config = dict(
    model='image classifier',
    norm='batchnorm',
    kernel_size=3,
)
Rows from block 7, named by matrix and row number. Rows with one number belong to one channel. Each number is 500 + 40 x the weight over its row's rms, rounded and kept within 0 to 999. All counts start at 0. Numbers have three digits each.
# convs1: first pointwise conv (model.blocks.7.convs.1.weight, 640x640x1x1), inputs 400-479
# convs3: second pointwise conv (model.blocks.7.convs.3.weight, 640x640x1x1, transposed), outputs 400-479
convs1.545:508484530433509477496497489482551465471507509477496477527511468516466437491487435512398524496497484575488572490604529447490621533463495490527434485500445480565500506459637545488516529480518496507587481514528487425544510505463466496474495508
convs1.546:473466538508522483508544435435442500568470499444483521522483491571499529508484476490443483498541640472518504500503448588507596500550490504511393481413594513472516474423549467478468467528496473418516536487503551520547549516499442490530507474
convs1.547:492479505512464509503451557566386546539488488618496505533495485476632472449507592515502509532494479461506528491450513502499442527530458504516545481523454485467495466614463480525504476484497491532448460499510523561503523488473410438488473512
convs1.548:507463507497515505491489528408537510501518484530424487514541511496505520480484530498487484502490440509484431454465506555507572459499483523462517487504443603477510435512499476543545487492517527442506502501506517513488544496478537478487503517
convs1.549:514473518495480495499483489631467501518497497516500496484496496477532544486517513481472538479502519456525423478504498529535542461475525509476461502494543420466469464456527487520514481504509531408509536494509485482469468507494453455489500507
convs1.550:522499488559417507496525456501473499496519531443559499488486533497564447481484475517608537484489515556484505497565452511497481548478526514501536514586573510475501514542458545515558520482501490617413510497493506580513509484539573520480500482
convs1.551:492416471487506514510496514482462479571502490437546528515509486456508466494524539461502493481503474486535562506566490589500484509458517505470392454396456544456509425508560471476556512551511497515532512504484562460478574507501509563565535492
convs1.552:486445480499434517504526458564473525479513498492523501505497472404549470480489491488468515476491391569493482485487513531507545374496517497479530473551424565477500470476484515528589492517502505632478487502493504437516564512490498485516522519
convs1.553:483454483452424505510577479423531509572501494547478506486552524589502468491510494491496495485474450497512506512491504546497563596457507498482390485480518494525497432466435501477509502475515497414436508509510539554555515509505544482506514492
convs1.554:501544534502452485501513508448547525446520528496439490478508526517547455485508509485490504511543449572527554527506495527497350524514505500458524507528409464546508507509464478485394505486509510469438541489508533541483436506470447522515450492
convs1.555:506485463467465530499558443519448491526490500552481506476481547510563451486539533481522493558485453475476399545449432514468352505511503480536552523433584561490505479428555509496521509469486483500495491511493472567472507520489622499521450495
convs1.556:510480475470516505513513461516510507471500524484506502506496505606524525475498504512457485510473566505495526491532480484452446521534506494529467487472555512499510484402565543472477518500500482457532498503511537454386513479508593347508501502
convs1.557:502465511494497537487489507513465485440501512466462505518519525499529534494514513495502492495520477445547502485400529505456472476538458508504427471410565487487510451404578529491528499523515498514506512508506451428355509537497639479493510533
convs1.558:491509511538487521513541464434486542433506472431421503487513515472458476510472472533558502484503522574513483495515495540547485513454458495496390531499494569507501470495463495519518517451502516636426532471487451555498473513545453476521449492
convs1.559:493474519426503499488518461494537513481527522447501484451490523538481465455499469514528545492489492580495634471507508467569477514501480497500505506447489336455479469590403471527491511572529475424498503503493520508518513456484535447510501488
convs1.560:516517463581457537496511512470544539492478467512558490485449505485585478500489505515566494460453544499515419521477465561468503473483520540466403512610563576524505462581446488489553509531489531547440502493498538499488492492504455459510562472
convs1.561:507486493545482517513525474468453488487499506550532513530524530478524492547508469491510513495516574571469459493520433533437432493474470511523459473502664574523512477466500553501535514574487496544469483518490507423458525483474605519447548530
convs1.562:510476485510512562515537421536538481491510520466504505500459536558514528498515484485484471484485538498537525511447474460470404469493517509552525486510465466529512528340508505514469531529522509486512504491503480520448493456482557513472473483
convs1.563:505620436464517518505493565510447524479483429414522524485511498502596494506521494492490511526504513547506534487499507506478490489471438486458534507506588543504513537436487492507393520456487505432522494491504520614478473535529456449503496507
convs1.564:491542472461513484488488623525628472494499540546502496517493502533494519524491523498545490493509550524526446464512526453476388485487549514469546497530537432503507516369485496479552480477514495511533493490492481462465471524469564585498495488
convs1.565:504479401548501545515518536461506526419489467505632523492483543490552501485505526522501472459507506547501409490484457510528536528523527514460394495556568559479491461526431523494568481529507467512480499496497554447473500490528482470520560523
convs1.566:504512563486464498495537510497519476506514537611477490509481526493618543515501480487486507430522436541497506506487492457531381467536550522501515491571480479477502566482401504501418489512521517466412484546498523511473427485454515527456517489
convs1.567:496469532516522535510507475562498546457516534360508500477527525500506470445492508504477490479477420536502499500504525530441460465468570496462513497586449494462507478505447526488495495487500529584444514490497534472474515499490476446490513477
convs1.568:499530543499459490518518455518528542517519490494424499501448473495541513498512469493552497507538486519488513507496479506561630477527458499494579507519451518516510519479534542496356477466513557404601527501503482480473474547498546494494448487
convs1.569:501534480476483512494484560501510464558497532568500485516469516450448530503501488503505487464466511524486524510510483514514497504509573507495672531515526502530504537427511465490467487507501514579479479514494469410455511504489535483450538504
convs1.570:494449564474510554516475548491483486411516532719456480489501503525492487507537531471544516495543496449507543501495495462552591489547502490470484499392514464500527522481459439494463481537484462482600515514510462415502483520474518534424453483
convs1.571:505636562455504492494501534592542513470503554672488488506502532439456613566476376493457464494490519582505570471578520420483511527490516508451520535533487447494472555501516428522438488443494483359475518475491530505474445516490464525463464480
convs1.572:512504456502495480485452475466502508475497479456539490470491492484458517493503478494548486502535469543503496525516472542488432518493476500500439515519522475497499488407576494462521518429502550583535449504500475568421522515491558433504559463
convs1.573:505483509558468483487539468452459523518494458625483513485489480496480525507504487496510505474478563537518450488419446561539628541541476517457472475464541469440494396504537463512459457510512534428489515493506613582479515544476467425496507504
convs1.574:518511508477503498510518518460513480493521547562472497508505477532485497491500474514473513503445448480497470478507458533547554471507537490526436512516511474498500482451505516487494478531507496482528511497503480555522570461504540528486485511
convs1.575:510460453509532511514486493484531520524483514454539477518528512509592437475502549475518509484557406540507488536516492469504490419511523500490589542519439410519533509427470507439484522448487529507492510512482584475504461462504473489459525510
convs1.576:487465491500511520497480517489501519540513486486460513469490512577531478484506567506488512476531443530519545425448499467495513491498503475415559471548525522519497490447495508518482499511523510457421538493518522605447507548559610588476519482
convs1.577:491495467508507486492526534463565494541505523520541494508462531412513508519496506492540491514490502521494453459470496540477374491461509496463603515527561471507525536396432535489531513494489489513550511493490502521422478526497626489507481496
convs1.578:507499473493509518504529474436405502519514512521511528465471533575482491496512464515478495499492529458502466493539482441528578514542553511523474456454463508541512551503554477476509493495521518460443488526501534583517561526493517594459514509
convs1.579:501516502457551543488524528464512499501520531479532508525454526518518504530522494479512497496487596521531485459502491472548382542532558514479492521547636429502511484411495451484553477522495496498511493489487501448477434465464544470508477477
convs1.580:509495549528484488493539500464518525555517485540379509514513531473458511505513471499551485510493554501468473474401430541513558523504455516478458487466615478451497468459534438490518490454508523552495511493497518570423473462502640543487449494
convs1.581:501476489490459512499517518528486479521499532589507513517475489497560520467510495492486517499476524443525383465505473558513574431467542495503473493423587430471499491430570490516558495503515506559514524507494472482507457459512473533529488504
convs1.582:497534503496520466491524430465441471554505475518500485454487493546479516522474501493460492485529456503515409506444518541497491492493472490500412489609522555460511501518454520497542535508516469485475526494499554480474533493463563413507494486
convs1.583:500502605522446519503493543474407468489491494479443490495476511457656520509503540504467483465442461477526456531525434517526528496537527528510519476464426548526505481511478536481508478515541525426511510510519496456554503476451509487506459535
convs1.584:496464539543498538499513523432449497530513464672525500496501507490510508518508557501531493517491432501529453469466447526532528568550491504496599486496495412495491509556487506502498455502508501467473467521497533598450482518488498525471485505
convs1.585:484514525452488487496506461539513470449505494476474519474515513531489488448487488538493507515482488592493552523457451503558598482556522517541466483546380504518498492495500523536592472559520494498436451489508521543546484470487456461421494491
convs1.586:447480528479489451499525534428575473445515528450474489496506523501512500505507486484476493489535504503514539525452504424465400489524488502508457500503505495523512544388471465481450476460498508468460491501511497416389437531481557455468501495
convs1.587:504476444503493474491510491479492460574489486563558502507484497530604507485516555504582504496514399458494501519510496518464482537478476500482338487604483396471506470561508539474508493506495514535401479510488518559458553459470559484500512485
convs1.588:518474507462528507504475520513526481495499520629450511497515490479554457493518533500488505511493494515513420506478491485518477477476524501484500511487526471497534462429514492463531517540491490554615506498512508523416514504507573504533477495
convs1.589:500530523480543504498505581507581422454517568561468511501466556577498485506488520484542490513533478445493475426595494450509502525492581494529445508454528410494505505448479482495579465554497516407611493490495560394422467501520487550523498473
convs1.590:506493493515478457501541497482452510571491521524492494468502517503502541492503508522490523520500518498485448500492494560469428557487537475515448503549653484486481464341582493515496458533502496459464495477492528505417491481498664493446476513
convs1.591:509519443527490515497497513478458400543482437593531491475501538543630469484525582500496511525475519481525449474442410577580367486511457504553469514548541557496515467637478517496545530473480475489492495493506558582534436476516455488507514528
convs1.592:486559452480514525510494476443475525518505542425574550457503508468405543520518516507510485510518407533483469508531515512527516559499535470454492525511502511524511491454527488522455534488517514618438502488492498564497533525532562447474522533
convs1.593:515478526539475447499570492394512572469488468528474469486526479479567497527493505506554489512506493564499514488467506613535605520501502527466493493590541535481483449445471495514481501514513521499507477502493572485541469549468504498489488479
convs1.594:499498540503524454502504516420564510470462508485500492487477552549517487513476499495534470506508519432492549539520494539478477496501534501478532512520563464499500455488514490482517503501504526366456510484501569451429491468488487464433485462
convs1.595:514499501502538496512451537537479497529488455502466504533454521496610529506498547512479506523467501411486406451439488439607405447518454474522541499480477487500502556480453481472431541583494480386518496499497513517455483535510452511552506511
convs1.596:504508474425499509497526475467531466486503499465518489487458508557540503460499501508446478497473479583477609517484405513561442555493525496489500489523504516476521527439541560519464473500494491534467474509500483615507468507472542464485524501
convs1.597:489459491538479470511489497472498470514505519613447515559479526521470551502512515489541482491560549465510506469577504387486436513507447519474482509450595570513493555496457510512436511524508525475570537487496495504387524501509545550507525506
convs1.598:507435537537454520502548490480517525478493473443459503493485545527538481509477528453567477511532505475521461442527506519514538537507539508421534493501470513524522421554488454485569489494496482435499533484505577545522563503537453452482487472
convs1.599:504470473506478476496501487420529510443500475659472488527517493547499493483515500507469522514504438490497498480492479552533589496482504514446479510452529529496505436489499489501565489498491484443565495519494519378465578522475559482465506520
convs1.600:484492426498475504514492528453508478501503531476585490476453493467476503507475481498491502509462402601482516528528466537468454480486493504505568504530512473514508489436489513475516534455494498588496438509500508492463546451507536479493557514
convs1.601:507525554530491487494497507482432505475482504569451492510513534512647508516506504505466496516495463516511574532537494542507553530507481508499615478534575518523489420430570492522514538544502499313459529483506578489445505498460581469491454524
convs1.602:509493468572469532509540516389507487535473528553475511459502514421586491503496512477439477484490471490516407506518500552536512507489516492519376481491530543482505465493545447510502531506500547559422557510503457498501488463513446489523515514
convs1.603:502554492507521487499498557500487509516474542494525490512509500558524542520538556507488487516493572488494442495547523453566476515536529504495492523481576548512506481394543519503604478532495501407534495505514558529517486467509487563505465495
convs1.604:528476473524465504499474488545516522508492501479591514488508527423541520531486513556450480456495415526520461453510453551504445500490442464521579523557473587438507452496461517519570531546499474476479482491517449517431535526560558487529559506
convs1.605:501523544510499481515476521501565501533511555480436486463480553516476499445485508454536515522500480541514580475496489494501423462470576478514508494510459482462483473482471507517552480508505515559552529487510512472460477495528538424622483458
convs1.606:511487557463563517494495546511548488516502487493435477493434571549432500468484513446454481506479483496510578497486457529485509523492536516515480490460532437465524479474507505470520531497506489386587478516514504407459376508477491393491458488
convs1.607:503570505494468491509573558440403503446492509358501506550497528528543482499491474517482489528514505528500565527516513510525485548528496486552499522456489643531514559446493483487485508453502515357484512471511488570502452532521566573475490500
convs1.608:488446492492441500504524496473501517495496461469553501514500500549516473479489459503570491487482518497495452476467480621538621491484477513474501518537559502526516411462545496501527495507498483523486518482511577485549497480501524434544490455
convs1.609:502535457447488488504537507520472483509523526450516544501479516461487538510479475499509483501483456511487492501526504456481410492536545499500529527490567381531495554523442429522362511496476507567503480492514473577459479476536629514534540519
convs1.610:494453506466583471512536571498447450536482506490495506527536501528477521495557496488441472549497443538473490499525464511493516497513443461545471480442453544504514522384486509449559479499489519454579476511508512496595485493498486512458442539
convs1.611:503646470465473531501500492581415482439503444392495488474513508466539534512532474487520482497461421580506577524476490503526515570533499500496469530486549539507517526501541503517430497541528524427523518504504503479482409526520451492502505509
convs1.612:519492447524442520496555430497426507477500499442501524509463469427458565518499470489555483514465434580511482513475535534484432413497492497432585486469455513511503460474492495500588495473504530582411531489499476569466576477569527446522541530
convs1.613:507480572479505431504477521527586460524497464427456507491474515476487568547459506483519473533526457432512522481500557462467368508536476488513516482484552399488492494575436502467443524488499498449480532483478511440427562475486537516578450473
convs1.614:494480538518476521507540503569498471461484490561487492511466465397502506501506467496505516513444434465509491489509476601553554464474491493510520495461506479533500459439524501511613481524494506622556503496523502539517544507501458496464476521
convs1.615:481464450519495491524510541522523511456465404507559557460528465459444551509517481481434462512476499501474502431403444469473424524487483500483472461417531480491494553486410552471542499449500520578524519503503481531500553525538507487531533567
convs1.616:513507509537550531494535495492454504477491479489474494513501515547502490487542531469542506516496478478508441510499467589467510504494499512525523473375569465502530496545485476473511497518494486367508475549501504537455518537451562444509470516
convs1.617:463498540549507522499533515668505509482462523514409500511485500482531524493514514475513553510473554450499480525470523579551499527490504490480521495407531512519472485596530488536545448577496549503551526505497460508510518515503362507505487485
convs1.618:478477487551487542501482521467432512436488488510544483467462513452537543506508492488537485500461440486504429522486503591530465419516459504507459534436531617407480466616520512528674486517478496458548478509495485545428505497500548489541493493
convs1.619:485546495531533490484472530446436465522508429604443506549489518488558493519488571515594472491504481488524524415389528524498466514527428511479621493488537448588498523543474481513564520515493523375514509474516510517537484517494403437510498472
convs1.620:515496549503467402487509538510457500513491502531434490498509514540604544517505472485474525502505549468476408507545547560484525506514491487523527510548616449471477441389535460543536488527508491434403495507485565451513485523494512500498457505
convs1.621:471506490469543497514488541503468493490504532517523496531549498568506479503521468491456513511493438547482514503495455532541519516489504484498514510467550459489519501459510499490521516574500454481564478510506507552472518446488507515506507510
convs1.622:496509495494572482498488530457599471499499551489590501516492520545462487507483483490486490506486590527527478466516563496499341491463544482496500519544584463468505498481489513479574436523507493473536501493481524459418467533509537523498508488
convs1.623:517499534490460470518510478567449536530506503647478473479512514478534470497490525493502506527503566520492596499471524503502529521541526485489535493556541479471513480476508477514437482511497528382512503486531622492496494506489432451463453488
convs1.624:515494476524471495506535441511468539569532466494527516488483519526466516512489486474550510489497523509490464481493466573514560556496454549520469465505657445476481419486514427495512478523521515415469493494500503641408524515478636455516506474
convs3.545:497503418403462495536498487490482483449478468494437412455474503459476507480509449459494494513479433508491453461485480424505443468499488490478463441462509435445453440480505417446529441461487513483502508497480467407490490501504495468467473466
convs3.546:511500507450483512439503500516507535557485487498477487566487483523464512497498509524633511501471601472456514494459476526494541507511392536499438539551560548527472504520525471494555536480496507536543510526474514526504505486519510572587492528
convs3.547:525503487504528478566523481507553568501519487536470531472497461526470495497520508523471497490495536470493556467514517513508483490489516478472610498556484552510546467471499485526354542505531487518521508498508523486503530549503498560533490525
convs3.548:516505564475533573528518491522556504533493462497509577456520555504487562514486586483486512520496616518499464486495575437516476530495476481511564517520509649556474494495475440506538546502502543534559459493499533509484596603492526532579480500
convs3.549:487579565470515534428535489526501481593480511518473546437514484513540488484527565497460515515486422491501561479469462430515474500505472502492453500527597458421445463549470448531513476503513561524558441526475492499496470530531509511452488530
convs3.550:500463488525488459469478510478515501529487514497493528546530463457501466497457547562484481440501572529477536505493496461497510538506513489504488493590528454499508518502563713503520502499497470456561512498506484545490470521451488544522471482
convs3.551:511549550482499535468497508491517523513573469525587561503496452502515512513556518553591494520501478488478538479481473515505601461464467512458406474605519479534450489465463530502502567505566519498489500494496522627523525526505478450495512510
convs3.552:449504720491492482506506498497504523528468515504561605460485486504551441501479436551483495487501509490472585537459537562496501475498524436487570629504544539493421457562481583484474547510453537543552506494487487479514577496486495520443505496
convs3.553:536451539563439518547525519529527510559579538459546528447519485505515497506506475581496522465439452511510560540492521552501464495498653423510590465505498528494456539535493654550515492536515555476571548481495502493481461504463501514485483449
convs3.554:491459525479463525481485513483532404484540475535484540427488522499557457503492531533474492536493502496511494489514487554489505505477482500478503560549461572567523578507571501512569561506523472505545486521510518482501552444484491601570520534
convs3.555:537442483524535569515508523495528523457514459539525481487464485513493458500476466490522503503482556443577553515525515512498516463501442476486652476462479531505474507485496538529482530495489481501522515486494537577490610517508509491548445493
convs3.556:475551571596488483500512479461518511500520495486636480506487525493496452485537501514543477493487585434555435503529578566504581498496526436459478493552582501515430503545442478504483587518535487521492474478511526564525503490490453500552495466
convs3.557:511514448517532496536506500506526560556479507486421572483518485518506479500432440477426504526493571543535500544505511511502488488500505529510583478401478504478543521486538486521492446506444496496537471512520521485474542542495538508461452464
convs3.558:496429499593503438502466491524442565506491496519515511526508380499514538538470505512524490490496545480511525481451463478500485494476497516508381491486467307450517458579474477444500455483496528505529513499488473517530487523473469456495479513
convs3.559:518533477538491554574498491518448592516496475532590504491542417444573549498478552540453495477502452571520570524522470511492537520509514529495388506484480411579556462535536566495517485454514498424554530503468501581504514545493478500490544527
convs3.560:551476453476493494527505534502517426495452486501481494532486478520507482534483535568595508466517441472496485581537518492514551519504593517520521469565438455579557512528511552545431618511543522494520530478519536521492501543436493491574458502
convs3.561:452412409497481480453501506513470557496512502504467434448530508485504480515420490480497498435487485616487498514460495473497411526511502511506598531428447457494475508537522415478508448484490470483518525506481481494488483482516531551502522507
convs3.562:472508438465491560526506506506517479487503507503408469486525495514519443513501557492372499501497494507492518498483476408488416483511484502486541531416507518465491545482524481512521488504504464483460512495488493458513513559498513519481465508
convs3.563:493542526459509554502483484468528488475470500533495525419484518516516510500513467545597493526474540484513508414480459565511523510467494558484576547514486570491532542495606489562525513509481480488506471530508516516477562538495498547545490558
convs3.564:521505504489477435455471479451544450507524524455550484483474641517511526471542479505503493437495538539515473481501465557536546513519475473472391454551514607479513503515571475501521526504545498514461463497517524547482452575491479543544463486
convs3.565:522498461401459490507481519496492392439518452528595531603439515472497505504487493546565523473517410501544546530492554483507542525490598524476551504532461469565470502538594535542462530496524516522469514487529511511529488519413486509617470527
convs3.566:480502567578484440461489468493533523503491528477542571538489486485440406493527496499455491511508469535494529524516523580494517529507516482453496581475496512440466514522516556460413486490552516475480508496503491499521537536597482544509603496
convs3.567:416550487539514504429552506494492519520397534515477515465513535520480473499465479500512475512485466458444525467455440475492524463496501507505519510466551496444438472522476464476490497510448538524512424503479494450484511497468533514435462502
convs3.568:512545500440500494516493502502519536507515441530545515432516507527549513519501512533525518507499601492530517475494556553493535496491510513460566536555491547581505537471564517491535518500540502528600485507503534529485568529457495559553483544
convs3.569:494484466525477455479479487468488501498505535411546470512479483472480440457508500458462496480504526513446508479489495534502567503508476456449420480511515481477481491503487472489493526492529504506394406480511483547531506505504495523518503459
convs3.570:530517507488566564510520490486502503422478443613510425507476528535500514493527586497521489562489507509501476528516481505486417504470575512505597541441487489548513534485529445539488510517495440490463570510529526436516524548502492494518523534
convs3.571:445407478531496448411495484504513520479511488442510477473480474476462481476512497464471510486510506526437478439484388473507513485503450477454506515515511472448479498540425449450484512477508520470420440493517493505520499482520490502469531463
convs3.572:516466491406528456506518512542445437545497503478563474386507557500512487548491508501405495503527400521474508449538556495506488466483573509498425455440553620468423412522515492459463472494499497507541480484501491480522497535511527498468529501
convs3.573:523449487509518538492483494544523508561487468507468487502513552511476607519495582480505536531540566512508468433538502431490532504510371575480394422471542466466501502458567387504500539500500546516515470499511518554461465540524502520508524544
convs3.574:483521403439520491493487475454460471414481463505431392519473510495505512469491526440533463504568535515511437441537489471489509510506452518497426487518476413595561499459479406468503513467488427500404512499504473504549529542506493489584483511
convs3.575:538534405529495521527494477467487474371588467479491516569477492540412466466525498471406441493464521545549496514517457486522494528516457502497576489540415558410505476461532460541543458478479355489444468486507542566487503423488477510507489485
convs3.576:487459514421514508501524540507461531433497494475464535520483584471509445509492523467528503490498446481546484484514517452503497538515454528481631515478531474479523533524527568467460498510459514489464458532501492516504509519516511523551541575
convs3.577:423477578457564508489524516532395559521477523507448575487539450506485496529444509497502482570509507553518491511504448417476445493498473569505624548477501439443475520478440499474559381506432521478554529536493481449497431482567521449473551559
convs3.578:498525476500486519472488489504595619493556501499514526451511532524488467489526492502535502482474587556534540451496463599474553507447493508489398494534477537538493596464518469474549463498480474503505527499460543555482500490462489531509477526
convs3.579:531552491513494506550511487493542493553509507501491482547488613527560509508483490484575509480470529411498511469519462566520552488441498514518441439484530615461504515523548448537498532530512508535519511494504515526466525571437475538509383493
convs3.580:474501616490517565465493455514477485528502497478512592429496529493499533512472570522512519526518466588502481458525466480477428467511475574437596482445483494473464518483479467522440510497507503499549377516494495484488460574516514527472544512
convs3.581:498527593490543521508530507526505484575474536529497564444533471497516483500520534533490470528453535486473586534447447522505463499502516482523571478530579512380460480530538517520482475526490503519597482503478511484462463488506518484436508530
convs3.582:552458442513515521508553470492477544463491427542541494440501459531510487491485446476495463489485509453508468485500478526533498527517476485515616457563523660453510394513499495562500473474484432485500578492456501476465498490505511473583485502
convs3.583:503486469503436452575446489522520464552502515521512478554531486422491482472580474464503551532515471461521554452406552466509499419487457497467487528490437559500415522524508540418455483512542532461508582499517501473506510436578468483499614506
convs3.584:435533500434477507483498493461469519522460527442441490545504516463518481486482489453518458503490422517528456505456504491484531513496498445522367563468551464517522503549469553497599502501452482477520457482484497542547452432502485435512486457
convs3.585:511496581446548505507508463509537515530509484494538575553508541520507458530507553535463484521501618470546460519504564524534528475492538487527608533503475533570557517487589520562472505495491485517522475526523541577482509512521493508548494539
convs3.586:491613623531466519584494472539507456484574507502574457534502466470472519507575484513593512545483553491528502514444461470496535474526513505478417475502535565484530528505403481472613524527601506486511561473505510486515521441479452474536498534
convs3.587:531507477406520491492483518521479518593476472473505470466532508495492540580491455532612531506510487548485494529506470474487469485498540537495446514528508579547467518576604538427538516492464562515560504516510489523544519534518505554530490514
convs3.588:486501585463516499508499522537523496623477555483501568487542485498489488535497477520470517496477462494511583535477485495522508485488440501488424504532616565434440506537511599487522502500482554533567462509494507492494526494504514499485489507
convs3.589:426528455494535544519527486536449530451486491613546439511520443466422510534575509464504504549502434521483494523505506472448429470493553536530524558420573397550505498497435431500483489455491492477435543510490461409504532453541500445490587481
convs3.590:485609501516474498578460471462510478477536492514623512513420505468474443453605449500472466522469500467496495500489509538532542516506582522474459513515429515521502468517462500496510517490619477473429641500508521499498546433517460535515519492
convs3.591:456510506507479499444461523476472434528479508448492491527508508484487536483439503496530488431502478518487474505497456482508466491511532445539493469562510480556464451493501531466617452501444487493536462491509496512450465488440503483470435447
convs3.592:455464543503535467417498493483514502504494506504545563517500520503498440496498466501534484445492493514438494505442430540514576470492519471488526591510515531496410456487382490462459554478499470527495434472512528518535513498457497512485467475
convs3.593:490521597521479464555510505470509501481523530494542563467470472515525436475487397577498473486480428487474567553488542554503453515512604471508660612515460489529458472546504631495459499512496471489528538491505482492503542449489499499473506488
convs3.594:464532474423539463497518503524460602571447490488465508496568435525458514543503451506448497566544534476499555522500533430510404538514441581498580533476507429510491496476461487497559468506394488517549451512490467457491496485531532479511489500
convs3.595:524497496627510524503496490492489517459618460501515509520511479477541536435490576543535475484479617514504532534540510569501468512547602482494495523549569524550491454457498574507550462469520425450468490516497514591450538558491483533497517501
convs3.596:483431527524477498558472512511435526532564504489480542426524535516548497533476463494480477532495457511441500482482498522527498504513508546515542470460507643474530449491501462557472485517508551464514506517491511460474443636489528459452492534
convs3.597:546508485557483488479511476493557511568560557491497474571539547471582555486474535548472485468496512522525518512510556459527549492547526510490482479577486441500562476517550541534490491512535493492592480486503500536516523548472516522566528420
convs3.598:568515464437474481534500515511549421438581499473542569527466425525545454506473577546540511461498494534526535497489477533526540535522557481509531508576429512523536537508491531535414560496569531468452555473509513530503589547485493551535487499
convs3.599:512490536404525578517506503523533444553495497517477497491495568513512542531526613491520524523522553513536439445541581468491486530467448548509382481505531568511514522530569363490452528513520536479548522493496530512481520595509480505537511523
convs3.600:517512467527495549572523500535444557539491541503448458602513403495550509513460543499456515501489523458511573586478469453517473541494427530573430460503530329456565497502512481523521469481474486505535527514472500495481468480466527454462476493
convs3.601:513406418535525505409552545530440517500519466503469454424547476527554542539375530489507504472477462466465466502494474504486478510487387468492503506496627445514505524458472427494564512503461542485517409488461495515515439580482515480479435475
convs3.602:525547506505561578468504476452544419393500490534458524521443477506493463437494519560680493475464546432479507538494506546507464464506470495523545519460478568488441494484578544491464534486515370500413440513499532409513552493504483468566489531
convs3.603:531481469483521485484520521538473490501495494522458505562509288527547529507465491511550544478487480368473522541454528521509520495511518520515497478519468437529505496493504499468503553506476537528483529497500529490492576501391495535557346502
convs3.604:474489489529496468424475549476489534487479550473530596629465411505491494524470475475560477497521361451511509560462395517513510495478436495509498573517428404410538552487496520508461497498445452502532460506508500535478482490493475507411465491
convs3.605:480553549526472507468477523450538463493517489423504536480460561502460497487493445527500487465497541532467521481494468529497518504473443486446558532515509609464478535541534550499540511504506482521458461518518536540491511563497489584502444546
convs3.606:486473407541499491498498509489465499439486527503443507520542488465444476501463488480421484495521386513521576526472495460477372544506551490505528472433515342496517488487474515484483469483405479481409509495476444462488514460528510489531506468
convs3.607:543537615471519531528515509517543512528457559548525558440487489517506490520540525535465514541477455532506491449536516556467464566480529455506528566503489634482563552500542456538435453516520503485529517532510519494508535548522496524503532558
convs3.608:489494493523499510490494509511448608537514461479468464510487514516491512514529527433467485560501506510537468503488505492484499508475362542481375474486514501503513509466508456491507466482467496503484481502490486489513505476541495481470539528
convs3.609:470449562511508533497491522509471587499463492470476499507498449529499562469492496541555467559522400482531535482542527453452475494513483562503503510596533538511502539463611578508504464460482445486545562530480504515479510543568509526422614523
convs3.610:539492519448515474529484487518460450543448554485515558557506474462503546521494547554488535499522655405529498518461478520528483475507399602512544541434542468402501448501589571489552426507507516499458524519498501499500497504556568472463530545
convs3.611:532570522475528544564499488503523529512498495511506523471486531530517487522509524576553504524492563508570499490535551507490477563504525568508555521465495538551537525501580540537547524514528499499530545527514506472488528537512494539556527580
convs3.612:447504571490503425448504501452525467452489500499566564486478479516496369496499389538478452461514469478455469502494482554519520467504569443495592626525474562531430485509483571449538541482493448510499454476498506504530597488481500539523476473
convs3.613:524480504474439524450480494521479414517545498489600472476462510459502437521550476502519509535503461555466383446502497454498446477504468551489423481461502526489530532536414489472551477502548527499448521493512473500483457517504503506435556522
convs3.614:528470317532476523488507473483513556449501475490433430522514493498499594487503503481500478506525556525515452489535490506491515564518453530497378424505469423548588513483522419529510502486502472481432525490517489542496487533485486482553487505
convs3.615:476466455439438470477542519496474454521480511507502501504543571494512526549506509575490486482504420458489465526517552453488501531483534488493513538559482497508444534519495481492522557524535531536558548460506474575551529471391479500481388505
convs3.616:584496503537563471536486504512512512503461467504423463502491438495524522486454467437456534479484500439501515523492531612491488597517479478565487458512536492461580504507574422493616481500446525528502523498483560530464501481496503475523397476
convs3.617:533489484493555488586499513506499578513535470502524455566513502534485557507497521501517501481499600523583515524507529514474528526509520521498523485517498428598560559516515530499482503484514470474559543505486513498515523513499505459570500488
convs3.618:492504495508506459503493550517450474493491593491490477623486467491507492523481532539588509480529356464490519566471457527497446479478536550525480525509520444494535583503522563499486491507466513467474542504494454464502472485495500487419481524
convs3.619:532544543506520551553497500486529526484502495537537569473521483528455564486545549530441491536516462511545522576534589549522482539495535501480576510558537585479524524465487588558380523511520488516561530529521499490460549572498506487577534508
convs3.620:495527489579434522555477466476471464457533495504524526506467504486473478468533413470489490498499486513544454483512531537509514496514561500480395531437352630513533473514471538502509487503526484480439554492509499467503527502507458526494500446
convs3.621:503524396454489488493477486459461480372532479475459385549465520488489503466501529471503472492542526507531455463540518495499488491503510486497500495497475406592580524433521428489506505465507408485406494504512492534534521526495480515582494485
convs3.622:530496462505500450543486523568460517489499480528522537465523412461508497498497519523501534516503477496492504506486520493495444505508563517503471489510519353532544473490409496499466521501531530491571520491485475484522486452480515498544568474
convs3.623:484521484419540508458535494541512511510472513504425450459524510519514565512443505507516517526477454498508504456488494397500470462527427492486546517520676482485469499516500464500560460514441560511542468505471489489514515527537534459513495482
convs3.624:487484506520530592477502469535502527523525486493519526475513530503505573543473612511524546551507568518513460441500482490485490443503430622461454438426564509507531500498504496570476483518469525487549409510534513499467440592526514507554557530